A small contrastive image-text model, trained from scratch.
Model: 64-pixel images, encoder num experts 8, encoder widths [80, 160, 320], text encoder width 192, text encoder activation swiglu.
Training: adamw at rate 0.00072, 6600 steps, batches of 512.
Data: trained on photos of plants and fungi (iNaturalist), 22605 training examples, 149.5 epochs.
Rows from block 2 of the text encoder of a small contrastive image-text model, named by matrix and row number. Rows with one number belong to one neuron. Each number is 128 + 32 x the weight over its row's rms, rounded and kept within 0 to 255. All counts start at 0.
After each neuron's rows are labels from the 100 texts, of 14848, where the neuron reaches its largest size: "fires on" is the input token at the peak. Only what is clearly more common there than usual is listed. The data: photos of plants and fungi (iNaturalist).
# gate: MLP gate (text_encoder.blocks.2.mlp.gate.weight, 512x192), inputs 0-63
# fc1: MLP up (text_encoder.blocks.2.mlp.fc1.weight, 512x192), inputs 0-63
# fc2: MLP down (text_encoder.blocks.2.mlp.fc2.weight, 192x512, transposed), outputs 0-63

gate.235 [163 160 137 191 161  79 113 108 107  86 174 121 109 125 197 127 109 138  75  91 131 132  94 184 121 118 208 141 200 153  60  75 134 162 166 129 152 143 118 112 110 166 104 124 137 140 149 132 145 130 163 175  91 155  88  72 109 105 152  98 133 135  97 126]
fc1.235 [108 116 127 109 157 170 102  92  97 143 144 169 135 169  75 116 102 137  97 131 139 150 185 120 177 123 100 120 111  64 152 121 128 115 119 108  90  68  22 139 145 150 150 111  96 119 120 102 106 128 115 115 154 129 134 118 124 164 138 161 130 154 160 102]
fc2.235 [146 167 119 164 121  86 135 255 157 128 139  79 129 106 128 148 130 105 118 128 135  48  91 118  97 134 131 130  96 142 145 156 141 114  78  87 132 129 185 178  78 122 103 200 127 104 101 153 123 126 136 132 138 100 130 134 138  99  38 132 149  48  90 171]
fires on: "family"; "<end>"

gate.24 [186 128 129 184 139 145 173 131  92 128 128 129  91 128  87 135 128 120 169 129  79 185  69 128 129 142  77 124  32  22 127 173 128 125 117 115  69 128 169 116  90 128 128 136  75 100 128 130  90 120 129 160 153 141 128 178 159 174  75 128 154 111 128 128]
fc1.24 [128 128 143 137 128 127 129  51  54 128 127 127  87 160  77 128  61 151 107 125 128 115 124 141  58  98 163 127 129 118 119 127 129 114 128 128 165 128 128  68  74 128 136 133  47 172 163 128 128 136 128 126 128  97 129 104 129  96 155 119 128 128 128 157]
fc2.24 [126 128 138  58  20 128 129 119 128 128 128 137  84 125 131 133 129 126 144  65 123 128 132 128 128 144 149 131 129 252 112 124 128 126 129 129 128 128 149 128 161 128 128 121 129 129 255 127 163 162 135 129 120 128 128  96 128 128 129 111 128 166 128 128]
fires on: "class"; "family"; "<end>"; "rosaceae"

gate.124 [128 138  99 128 165 180 128 147 177 158 136  78 106 128 120 128 128 113 128 145 128 126 128 128 116  93 159 180 128 128 128 128 200 121 125 128 130 128 166 128  72  89 151 128 151  97 155  63 128 146 128 128 180  77 128 128 132 128 127 128  85 121  71 128]
fc1.124 [128 131 205 140 128 128 160  95 128 161 100 128  82 161 110 111 208 128 128 123 158  53 128 128 107 174 202 132 128 149 128 128 201 102 128  96 128 148 128 114 112 128 128 172 183 166 128 115 189 114  79 133 128 108 131 122 128 128 128 161 152 136 195 128]
fc2.124 [127 128 152 128 129 128 131 129 129 128 128 128 128 128 128 130 129 128 128 128 128 127 128 128 159 128 128 125 128 129 120 126 128 126 128 143  99 128 128 128 128 128 128 129 129 120 128 128 128 128 128 128 128 128 129 128 128 128 128 128 128 127 128 128]
fires on: "("; "<end>"

gate.423 [125 128 128 128 187  78 124 128 128 128 101 128 149 128  84  90 121  71  91  72  98 213 123 209 130 160  94 142 153 118 127 129 128  77 141 173  97  94 128 152  99 139 128 128 128 211  95  78 195 143 128 128 128 128  35 113 152 128 126  90 128 128  72 116]
fc1.423 [128 128 128  74 128 186  73 128 132 128 128 119  94 166 143  87 128 128 127 128 128 128 139 128 128 128  68  29  65 128 129 126 128 102 128 147 111  72 128 128 128 128  76 127 116 117 128 128  60 127 130 128  76 156 127 138 149 128 128 129 119 128 128 125]
fc2.423 [128 129 132 119   0 128 130  35 128 128 130 129 129 177 128 129 128 128 126 128 128 129 224 128 128 128 128 133 128 133 115 124 127 130 128 127 127 128 147 128 130 128 128  91 129 131 132 127 128 129 127  93  99 128 128 128 131 128 128 124 128 177 128 127]
fires on: "family"; ")"; "arvense"

gate.208 [118 161 128 186 128 168 128 151 128 128  55 158  66  58 128  79 128 128 128 126  84  54 128 196 128 100 128 171 128 176 128 128 213 148 128  95 128 128 128 128 158 128 128 128 123 198 114 134 156 223 128 128 169 185  89 128 166 175 137  86 128 128 111 128]
fc1.208 [128 193 128 128 128 128 128 111 128 128 112 155 195 105 181 128 128 115 128  27 137 128 173 166 100  73  70 128  87 119 128  69 128 128 128 183 128 112 128 128 204 128 128 201 128 104 152 128 151 126 128 128 128 128 108 132 128 128  96 115 124  42 134 146]
fc2.208 [128 128 129 128 129 128 128 123 128 128 128 129 128 128 128 128 128 128 128   0 128 129 128 128 128 128 128 129 128 130 123 129 128 128 128 127 127 128 127 128 128 128 128 127 128 128 128 128 128 128 128 128 128 128 128 128 128 128 128 128 128 130 128 128]
fires on: "class"; "("

gate.490 [ 77 171 119 106 127  99 171 181 157 118 106 118 131 102 234 118  85 144 150 136 127 146  77 127 239 143 123 145 130 162 167 168 131 144 137 133 149 118 128 128 127 127 127 131 199 123 126 206 127 201 142 125 131  94 122 140 131 114 130 125 162 128 128 124]
fc1.490 [143 129 116 129 132 103 172 147 125 127  79 116 171 123 136  99  81 128 194 143 140 129 116 128 112  79 179 166 136 199 118 197  57 136 125  99 114 171  78 131  87 128 128 166 158 134 119 128 130 130 153 129 143 128 116 127  89 128 130  87 115  92 127 126]
fc2.490 [117 129 138 197 255 126 131 184 130 126 159 124 131 103 165 134 133 125 124 114 160 121  98 127 112  83 106 107 135 160 108  90 129 143 128 124 127 129 116 128 126 129 129 132 147 123 135 130 139 137 124 128 133 127 130 123 128 104 126 130 130 121 130 128]
fires on: "<end>"; "pratense"; "madder"; "speedwell"

gate.178 [ 77 198 135 128 160 128 118  91 165 185 188 128  97 128 141  95 128  70 128 194 129 128 166 128 126 214  65 128  70 128 149 138 128 128 128 128 154 128  97 128 128 111  94 121 104  85 128 128 128 128 127 128 128  89 119 186 128 111 161 129 101  96 128 164]
fc1.178 [213 128 106 133 128  96 128 112 125 128  85  90  98 198 160 102 128 128  70 129 128  78 141 128 152 111 128 102 128 120  94 206 101 127 124 128 128 128 128 128 106 116 128 103  93 107  67  48 128  83 128 162 128 150 158 102 196  82 106 128 128  86 128 148]
fc2.178 [101 128 128 128 255 128 120 114 128 128 127 127 127 128 128 128 128 127 130 102 128 129 128 128 128  91 127 129 128 128 129  40 128 128 128 128 128 128 117 129 128 129 128 113 129 196 128 128 130 129 128 128 131 128 128 127 126 128 131 137 128 124 129 129]
fires on: "order"; "class"; "<end>"; "borealis"

gate.471 [140 128 180 128  69 128 128  49 132 128 128 117  83 141 128 128 128 148 173 128 128  89  83 128  54 128 114 128 128 177 108 168 147 189  86 158 128 128  71  88 128 136  74 128 131 128 128 131 128 128 183 100 128 128 160 143 128 128 117  99 119 139 131  71]
fc1.471 [128  53 128 131  46 128 128 184 105 133 128 208 135 128 144 128 173 128 128 128  78  82 119 128 157  71 108  61 128 200 128 149 109  75 132 128 126 170 181 128 197  48 128 128  78  60 127 128 145 103  91 158 105 111 197 128  65 128 179 104 128 161 128 182]
fc2.471 [128 128 128 128 251 128 128 128 128 128 128 128 129 129 128 127 128 128 128 130 128 128 128 128 128 127 128 127 128 126 128 128 128 129 128 128 128 128 128 128 128 128 128 255 128 127 128 128 128 126 127 128 128 128 128 129 129 128 128 128 128 129 128 128]
fires on: "<end>"

gate.4 [ 80 111 126  85 134  85 136 126 126 146 116 165 143 100 133 126 128 134 128  81 131 132 128 118 155 164 121 126 143 127 124 123  93 189 137 119 127 113 123  90 128 106 128 116 130 214 128 117 133 203 125 131 156  82 110 142  56 121 142 121 116 138 167 122]
fc1.4 [111 191 171  59  88 155 128 126 131 132  94 117 100 128 145 128 156 149 110 178 112 128 133 127 118 129 118 109  69 135 135  95 131 126 160 128 118 128 167 126  77 127 128 147 125  96 126 134 126 126  79 126 127 142  98 137 133 132  53 167 103 137  79 132]
fc2.4 [137 119 113  76  12 128 127   0 116 129 127 167 117 133 124 107 129 139 148 126 126 151 131 129 129 139 148 130 139 125 134 140 127 134 131 149 161 128 141 127 174 127 128 109 127 147 129 125 126 115 128 130 122 133 124 133 131 134 192  94 128 211 127 132]
fires on: "trillium"; "madder"; "<end>"

gate.376 [145 151 177 123 155 134 201 129 128 160 197 132  72 140 129 177 130  88 133  90 119 141 154 131 159 104 132 103 129  69  71 106 135  77 126 144  72 121 115 144 110 160  63 100 128 105 129 137 133 123 122 130  80 118 120 129  92 156 126 204 120  96 117 137]
fc1.376 [165 183 123 200 133 153 144 122  67 161 182  83 103 130 130 103 125 125 114  63 137 156 145 131 162 101 125 119 152 110 128 101 132 115 133 164  79 111 126 125  78 141 111 130 102 142  67 145 116  62 101 114  81 163  75 122 121 147 129 158 129  52 148 101]
fc2.376 [125 127  69 144 158 170  76 152 104 117  89 123 169 135 108  84  83 173 116 244 159 170 128 129 107  90  56 143 113  91 149 133  81 146 121 141 130 118 129  98 186  75 131 128 108 228  56 106  83 115 107 111 139 166  88 131 149 145 109 146 143 170 130  95]
fires on: "("; "class"

gate.2 [128 195 128 203 128 128 128 122  75 128 128 130 128 184 129 128 128 101 128 108 128 111 220 128 128 205  35 192 128  69 182 128 195 114  94 128 128  87 128 149 128 128 128 128  61 141 125 128 128 120 128  61 173 104 128  57 158 128  96 128  80 108 128 128]
fc1.2 [165 127 128 166 128  69 128 128 136 128 128 167 128 128  89 133 128 138  80 128 178 161 128  82 117  77 177 101 128 128 128 128 128 128 128 126 135 128 181  99 112 128  87 128 109 128 128  66  60 128 207 172 128 128 128 122 128 128 211  87 147 208 128 128]
fc2.2 [128 128 128 128 128 128 128 128 128 128 128 128 128 128 128 128 128 128 128 128 128 128 128 128 128 128 128 128 128 128 128 128 128 128 128 128 128 128 128 128 128 128 128 128 128 128 128 128 128 128 128 128 128 128 128 128 128 128 128 128 128 128 128 128]
fires on: "order"; "pinaceae"; "family"

gate.491 [128 128 138 128 122 128 128 128 148 128 128 135 128 128 222 128 193  58 162 128 128 128 131 115 183 128 128 119 128 188 128 166 128 128 128 128 128 128 101  54 128 180 128 147 208 120 128 128 128 128 128  86  88 182 128 133 128 115 128  76  64  93  88 128]
fc1.491 [131 128  50  92 183 112 151 163 191 128 128 128 128 157 126 121  72  54 128 128 128 161  57 128 128 162 128 128 117 128 143 128 136  35 128 128 128 128 128 128 128 128  90 128 128 121 113 128 128 128 128  79 128 200 186  83  90 128 177 128 128  80 128  87]
fc2.491 [128 128 128 128 142 128 128 179 128 128 128 128 127 128 128 128 128 128 128 135 228  29 128 128 113 128 128 127 128 128 128 128 128 128 128  96 165 128 128 128 128 128 128 255 128 127 128 128 128 128 128 128 128 128 128 128 128 128 128 128 128 127 128 128]
fires on: ","; "("; "viola"

gate.509 [208 128 114 171 146 128 128  89 129  57 128 172 128 128 128  98 188 142 133 128 128 162  94 203 154 128 128 128 170 128 128 128 128 103 202 128 127 128 202 153 179 119 128 105  73 128 128 128  94 128 128 128  82  56 128 149 128 108 116 128  79  81  93 128]
fc1.509 [151 132  55 128 128 101 128  63  64  87  79 108 128 193 141 128 175  77 128 160 128 127 112  58  91  37 128  95 128 128 128 111 128  99 128 128  70 128 112 128 128 128 128 128 128 173 128 128 133 148 128 166 158 128 128 128 134 128 157 177 128 176 128  67]
fc2.509 [128 128 127 128 128 128 128 128 128 128 128 128 129 128 128 128 128 128 128 128 128 128 128 128 128 128 127 128 128 127 129 128 128 128 128 128 128 128 128 128 128 128 128 128 128 129 128 128 128 128 127 128 128 128 128 128 128 128 128 128 128 127 128 128]
fires on: ","; "cactus"

gate.504 [131 141 129 149 147 108 189 192 115 123 136  19 165 129 170 129 139 126  46 158 114 129 154 125 142 161 118 122 159 124 128 152 125 137 123 128 129 128 161 157  98 131 124  91 147 129 126  90 128 107 122 150 128 131  94 162 131 134 108 136 141  66 128 178]
fc1.504 [201 156 141 128 164 158 131 106 132 142 164 123  95 163  76 141 121 132  86 118 144 124 138 126 127 130 127 120  90  18 138 136 133  49  67 119  51  46  78 135 128 137 109 109  68 106  60 122 121  34 181 123 109 123 147 124 128 179 116 143 160  69 116  85]
fc2.504 [135 148 117 166 242 129 144 113 129 124 131  83 163 146 140 123 146 139 130 108 202  66 127 127 120  38 100 102 151 106 131 130 133 137 128 133 125 118  63 112  93 102 110 128 169 167 111 116 119  92 115 138 150 131 129 170 125 121 159 137 135  63 120 176]
fires on: "meadow"

gate.511 [162 162 125 188 126  85 139 120 133 102 207 115 117 139 125 177 108 146  98 128 215  81  65 137  75  97 149 119 122 106 119 123 133 113 100 130 129  95 166  93 126 111  69 216 102 118 104 144  97 103 130 125  66 129 150 128 131 105  67 113 149 135  86 151]
fc1.511 [174  37 107  57  86 106 138 182 131 113  35 177 131 167 100 131 148 157 160 209 129 134 134 148 149 158 139 150 108 113 128 153 131 141 117 113 160 134 123 178 132 161 201 148 107  95 136 103 146 123 138 103 222 149 135 154 127 112 118 118 109 139 168 153]
fc2.511 [139 166 128  66  42 131 154 101 125 128 169 164 120 127 131 129 131 102 147  26  43 147 175 120 158 214 157 126 133 148 121 150  99 127 152 133 128 133 195 141 130 135 150 114 134 116 177 138 147 152 136  98  37 125 133 110 119 151  83 109 132 153 113 129]
fires on: "<end>"; "beavertail"; "liliopsida"

gate.193 [157 119  75 140 110 106  67 118 135 103 148 171 124  95 138 129  85 133 110 117 147 112  50 134  98 166 126 145 121 143 181 161 159 152 140 112 190 147 165 130 170 124  86 175  93 135 111 147 120 142 178 185 112 143  94 122 114  96 139  87 144 116  92 140]
fc1.193 [149 108 130  77 128 130 136 186 119 137  76 185 113 132 121 135 114 118 173 156 101 162 133 135 188 158 126 116 115  83 139 183 132 101 114 122 126 126 123 187 140 149 122 130 111  70 104 161 149 124 134 132 203 127 122 171 105 105 107 154 127 146 125 126]
fc2.193 [138 183 112 156 153 119 123 255 149 131 161 122 162 105 139 149 127  76 113 126 127 117 107 125 113 128 103 112  88 149 124 125 113 134  75  92 102 127 169 174  99 128  98 206 134  90 110 156 132 132 139 110 102 103 134 113 128 132   3 141 139  89 124 139]
fires on: "<end>"

gate.218 [143 149 118 108 139 122 150 167 133 137 131 107 133 128 177 116 173 118  82 114 134 120 185 116 134 127 119 122 139 143  79 130 122 160 158 128 143 165 147 173  85 122 104  80 161 110 181  66 126 119 122 133 122 143 114 147 132 149 118 129 132 116 105 202]
fc1.218 [ 61 130  88 162 104 143 136 201 141 162 117 122 179  65 202 108 159  85 183 150  90 168  99  91 154 129  64 126 134 172 104 128 121 161 139 172 138 149 121 128 122 117 144 134 212 143 148 161 162 206  78 132 154 122 118 128 126 121 125 152 113 105 155 116]
fc2.218 [113 136 144 114  87 128 118 129  78 132 157 163  76 103 101 132  76 128 125 101  89 186 108 140 141 151 137 182 117 129 135 135 112  97 132 104 112 134 146 147 150 154 135 168  74 140 141 164 131 180 137 117  83 114 134  82 117 135 121 115 111 189 109  83]
fires on: "meadow"; "asteraceae"

gate.48 [126 129 160 101 145  70 140 112 129 113 175  74  73 114 151 104 129 125 118  17  87 132 127 165 110 128 166 167 178 162  80 106 134 130 198 111 142 186 157 163  73 154 137 153 134 173 228 154 169 185 134 178 106 140 114 100 112 114 161 110 129 105 115 132]
fc1.48 [104 105 138 134 114 120 134 206 140 161  65 142 142 117 141 144 147  98 141 153 111 128 191 126 138 170 104 120 101 182  93  53 141 127 130 170 127 146 137 154 124 190 154  72 159  92 150 104 163 135 110 126 186 102 136 110 124 121  93 169 120 107 137 144]
fc2.48 [109 119 130  73  16 131 131  79 138 150 137 113 104 112 127 128 146 101 129 124  84 117 140 128 124 179 149 129 116 163 128 118 166 109 131 159 130 174 190 154 125 180 127 184 126 112 194 135 159 155 124 128  68 126 147 122 132 125 128  96  98 126 117 131]
fires on: "<end>"

gate.260 [ 92 128 203 128 128 140 128 127 128 207 136 128 128  95 128 128 128 128 128 116 128 128 201 122 128 128  78 143 128  88 128  98 128 131 165 128  85 167 128 152 128 116 128 158 128 128 128 216 128 140 126 128 120 128 181 189 128 109 128 128 128 122 128 136]
fc1.260 [135 192 208  76 180 134 131 181  88 128 128  94 119 123 212 128 128 115 128 127 172  79 128 128  68 196 217 128 212 198  37 128 122 110 181 123 191 198 165 128  84 128 128 139 128 128 146 207 195 122 127 157 185 128  73 128  81 128 128 128 102 128  98  97]
fc2.260 [128 128 127 128 128 128 128 147 128 128 128 128 129 128 128 127 128 128 128 103 128 128 128 128 128 128 129 128 128 129 129 128 128 131 128 128 128 128 141 128 128 128 128 126 128 124 128 128 128 128 128 128 128 128 128 129 128 128 113 128 128 128 128 128]
fires on: "("; "rubiaceae"; "-"

gate.417 [128 167 128  87 128  75 128  66 128 128 184 128 128 163 128 140 128 128 128  54 195  83  58 128 128 184 128 128  88 140 128 128 128 128 128 165 162 128 128 128 191 128 128 127 128 128 128 128 198 128 194 161 128 128 157 154 150 159 128 128 128 128 172 128]
fc1.417 [156 128 128 130 128 128 128 169  51 128 128 128 133 201 128 128 157 181 128 189 128 128 128 215 128 158 128 128 129 128 128 128  70 151 128 128  70 128 122 213  45 153  52  42 128 128  91 128  86 142 128 144 128  84 130 104 128 128 181 137 128  82 128 128]
fc2.417 [128 128 129 129  41 128 128 129 128 128 128 128 123 128 128 128 128 128 125 128  86 128 128 128 127 185 130 141 128 129 127 128 128 128 128 126 128 128 136 128 128 128 128 124 128 134 128 128 128 128 128 128 128 128 128 128 128 128 128 127 128 128 128 128]
fires on: "("; "family"; "<end>"; "pea"

gate.175 [167 133 106 120  97 136 136 109 158 130 117  93 171 154 101 152 111 203 110 149 173 106 142 128 107 123 116 119  85 101 169 195 128 117  87 105 101  98 183 140 143  69 121 123 114 105  88 117  87 108  95  98  83 155 194 174 135 108  75 132 133 107 111 162]
fc1.175 [228 148 139 137 137 118 164 120  87  79 145  83  92 206 129 111 109 156 125 111 133 112 104 172 125  56 207 138 202 107 119 129 119  95 122  83 121 116 104 123 101 136 114 135 118 157 110 111 129  20 145 119 115 165 101 129 108 154 130 107 117 131 120 146]
fc2.175 [134 121 126  80 120 125 130 138 125 127 116 251  95 127 144 152 134 114 159  85 118 159 130 130 137 134 212 134 143 226  81 123 144 136 136 141 140 132 128 133 158 159 152  92 134  79 224 129 207 183 166 127 128 127 124 104 109 116 144 105 127 184 152 125]
fires on: "class"; ")"; "("

gate.487 [110 128 129  99 106 128 142 142 133 128 168 131 129 157 128 132 107 127 103 186  78 129 128 128 107 198 114 127 109 121 124  90  94 112 158 133 117 128 239 130 134 127 128 133 120 110  87 214 178 115  63  59 128 128 131 142 127 128 122 108  88 185 128 132]
fc1.487 [130 155 130 136 107 146 138 124 128 128 139 127  62 129 128 120 128 129 155 130  90 126 126 156  43 143 249 184 100 197 123 128 160 138 137 142 129 101 129 133 128 189 112 152 169 184 250  93 127 129 130 129 202 128 182 129 162 136 129 116 166 122 140 134]
fc2.487 [129 132 129  72   0 126 136  47 129 128 130 121  92 129 130 127 128 130 125  61 104 124 129 129 129 144 157 127 130 159 127 128 129 129 128 129 130 128 196 128 126 128 127 176 128 108 198 128 155 131 127  89  91 128 129 129 131 128 124  90 128 150 125 129]
fires on: "("; "<end>"; "dead"

gate.118 [ 98 133 103 146 156  86 188 190 165 135 116 127 151  98 201 144 169 118 129  89 106 148 117  84 159 141 107 163 152 223  69 137  87 165 180 144 170 162 130 138 135 120 137  79 210 195 145 129 180 250 109 131 139 113 120 129  99  84 139 130 133 120 125 163]
fc1.118 [124 117 133 120 164 132  97  17  95 115 165 223 123 117 118 134 102 172 143  69 126 133  97 141 152 108 111 176 134 123 122 134 104 128 164 118 131 120  88 109 178 117 148 117 137 172 130 168 132 200 127 115 116 115 137 101  80 127 216 107 125 186 135 101]
fc2.118 [117 145 120 191 202 126 149 166 166 142 131  80 170 112 202 134 175  96 107 112 146  78 141  94 111 111 102 126 153 182 104 108 119 161 134 152 132 135  90 150  94 106 114  68 191 184 123  94 127 135 113 137 153 109 112 143 121 112 113 161 128  53 135 180]
fires on: "meadow"; "trifolium"; "media"

gate.359 [128 143  98 128 128 128 129 167 173 128 128 153 109 193 128 163 114  92 114 128 141 103 128 101 128 164 180 128 172 105 182 133  60 111  78 185 128 122 169 128 128 128 128 106 128 152 128 114 128 128 128 128 108 112  71 128 159 128 128  84 163 128 149  60]
fc1.359 [131  67 128 112 128 116 112 158 128 128  44 141 128 198 128 128 128 128 128 132 159 128 128 128  69  73 168 128 128 129 128 178 128 150 163 128 167  70 128 128 128  50 168 129 177 127 105  59 128 172  94 128 162  67 179 182 128 128 128  55 128 100 128 128]
fc2.359 [128 128 129  81   0 128 128 129 128 128 128 141 128 128 128 128 128 128 128  83 126 129 128 128 147 159 128 129 128 130 127 128 128 128 128 128 128 128 137 128 128 128 128 122 128 102 147 128 128 128 128 128 128 128 128 125 128 128 128 128 128 170 128 128]
fires on: "<end>"

gate.112 [125  95 156 128 103 128 128 231 129 172 122 147 129  66 128 150  87  91 128 187 128 181  62 179 127 112 128 158 130 129 142  69 155  75 128 147  84 128 129 128 128 147  71 191 128  39  29 209 128 160 128  80 129 128  69 130 130 128 128 128 128 105 128 128]
fc1.112 [123 128 154  25 129 128 127 101 125 128 164 127 126 114 119 128 109  74  77  45  73 167 128 128 128  99 128 152 156 166 105  99 128 143 133  70 142 110 128 165 147 128  87  27 101 213 134 128 151 135  70 164 128 135 119 123 121 128 187 120  90 128 128 125]
fc2.112 [133 128 140 122   0 126 159  36 128 128 131 149 124 138 128 134 129 128 158 127 124 216 130 128 130 132 141 118 128 128  93 126 128 125 128 180 127 128 133 128 171 130 128 143 128 120 133 128 131 128 128 128 112 128 128 128 128 128 127 124 128 200 128 130]
fires on: "alfalfa"; "("; "cottontop"; "<end>"

gate.399 [128 128 114 178 108  52  81 129 167 128  48 128 128 128 197 128 128  96 128 128 128 128 125 128 211 128  82 128 128 128 145 127 137 128  73  92  95  79 128  52  61 109  71 202 128 137 128  44 128 153 128  56 128 125 185 128 128 135 133 154 128 170 128 196]
fc1.399 [128 179 128 191  79 128 128 123 128 128 158 188 101 135 128 133  81 128 128 180 108 183 145 116 128 192 102  79  75 152 102 155 128 128 100 158 162 128 149  95 110 128 133 197 102 102  97 122 176 128  81 128 159 128  69  86 122 128 171 208 128 128 128 128]
fc2.399 [128 128 128 128 255 128 128 128 128 128 128 128 128 128 128 128 128 128 128 128 128 116 128 128 128 128 128 128 128 127 130 128 128 128 128  94 128 128 128 128 128 128 128  91 128 173 128 128 128 128 128 128 128 128 128 128 128 128 128 128 128 128 128 128]
fires on: "order"; "class"

gate.444 [113 113 128 192 128 181 128  94  77 128 192 128 128 108 128 130 121  66 173  97 129 101 128 187 164 186 128 128 128 138 135  59  72 128 118 128 128 128 128 128 128  86  74 128 127 128 128 180 111 128  81 128 128 128 128 128 128 128 156 128  83 128 128  72]
fc1.444 [128 143 128 128 128 128  74 128 120 177  92 146 128 128 183 141 128 157 103 128 148 166 128 128  88  90 128 128  83 128 128 110 128 128 151 128  94 111 148 209 203  83 200  72 139  77 128 119 122 128 111 128 166  92 119 124 128 128 173 128 155 105 105  62]
fc2.444 [128 128 128 128 128 128 129 128 128 128 128 128 129 128 128 128 128 128 128 127 128 128 128 128 128 129 128 128 128 229 128 122 128 128 128 255 128 128 128 128 128 128 128 125 128 128 128 128 128 129 128 128 128 128 128 128 128 128 128 128 128 127 128 129]
fires on: "class"; "magnoliopsida"

gate.57 [ 90 129 118 145 122  81 204 150 190  94 107 143 135 132 130 131 142 130 141 132  89 144 120 128 132 153 116 133 118 197  87 140 108 138 131 191 138 132 120  61 136 126 128 145 221 119 128 174 130 169 115 118 143  96 204 116 130 126 115 137 128 187 158 118]
fc1.57 [126 129 146 153 186  58 238 158 139 106 141  44 121 104 118 134 128  86 107  90 121  62 159 129 109 225 139 131 125  97 124 169 128 104  93 103 108 128 154 133  77 129  96 129 120 121 131  81 103  85 142 128 130 127 160 118 101 128 132 128 128  47 119 120]
fc2.57 [126 134 126  67   0 131 128 160 127 136 129 127 129 127 127 126 128 119 128 109  62 133 134 127 222 196 124 124 123 114 150 131 127 124 128 129 113 128 218 151 127 128 128 133 127  27 127 143 140 133 123 127 121 128 127 127 128 131  96 142 128 125 128 126]
fires on: "<end>"; "campestre"

gate.373 [144 121 164 150 145 101 191  56 132 133 163 104  91 152  83 146  74 128  77 102 123 140 126 163 164 121 176 187 137 110 123 108 135  97 124  82  88 126 108 119 158 178 134 140  96 200 121 113 132 145 133 130  90 116 144 118  88  97 160 128 127 110 134 129]
fc1.373 [135 148 104 115  71 155 108 168 176 127 101 138 142 168  75 150 110  98 135 158 133 100 141  76  74 162 114  64  60 132 189 132 135 112  66 164 133  76 167 149 154 126 137 165  94  72 102  97 124  64 167 148 131 117 185 137 169 145 105 140 154 101 137 131]
fc2.373 [113 111 154 132  90 132 130   0 106 122 167 138  99 156 112 128 110 170 133  89  90 157 173 133 130 157 154 165 144 140 103 106 129 106 175 179 125 130 106 108 177 138 156  52 112 206 164 123 120 162 117 110  78 137 134  90 114 138 221 100 128 154 105  74]
fires on: "trillium"; "cactus"; "symphyotrichum"; "guelder"

gate.375 [176 135  90  96 128 128 128 128 114 150 139  63 210 161 106 128 144 128 124 167 128 128 227 128 128  81 128 102 107 116 129 128 128 109 128 128 128 128  83 204 179 128  94 137  76  49 126  73 128 162  43 128  65 128 136 182 128 128 182 128  82 128 128 106]
fc1.375 [137 128 128  91 128 114  99 128  82 128 146  72 154 128 123 128  72 128 143 220 128 128 128  80 128  96 130 128 100 171 128 148 128 189 128 121  92 177 128 128 104  88 128  87 128  53 181 128 128 118 128 188 128 130  45 128  96 128  92 147  52  63 128 158]
fc2.375 [128 128 125 128 127 128 128 131 128 128 128 128 130 128 128 128 128 128 128 125 128 128 128 128 128 128  92 128 128 133 130 129 128 129 128 128 128 128 128 128 128 128 128 128 128 128 128 128 128 129 128 128 128 128 128 128 128 128 128 128 128 128 128 128]
fires on: "class"; "sepium"

gate.259 [ 52 128 128 112  90 128 174 128 128 128 128 150 128 128 152 136 128 119 172  62 128 128 103 128 128  66 128 128 135 128 128  67 161 128  58 128 153 125 128 171 128 128 128 128 176 128 128 159 186  90 128 155 142 128 128 128 128 128 136 128 168 128 144 128]
fc1.259 [162 128 150  97 128  98 200 128 128 128 128 172 182  59  63 128  86 116  72 120 128 181 172 128 128 128 128 127 128 161 122 128 126 128  90  51 168 165 203  76 128  79  48  76 148 128  66 203  63 128  91 174 128  52 128 128 128  93  90 128 107 128 167 139]
fc2.259 [128 128 128 128 128 128 128 128 128 128 129 128 128 128 128 128 128 128 128 255 128 128 128 128 128 128 128 128 128 129 127 128 128 128 128 128 128 128 127 128 128 128 128 137 128 130 128 128 128 128 128 128 128 128 128 128 128 128 128 128 128 128 128 128]
fires on: "class"; "<end>"; "asplenium"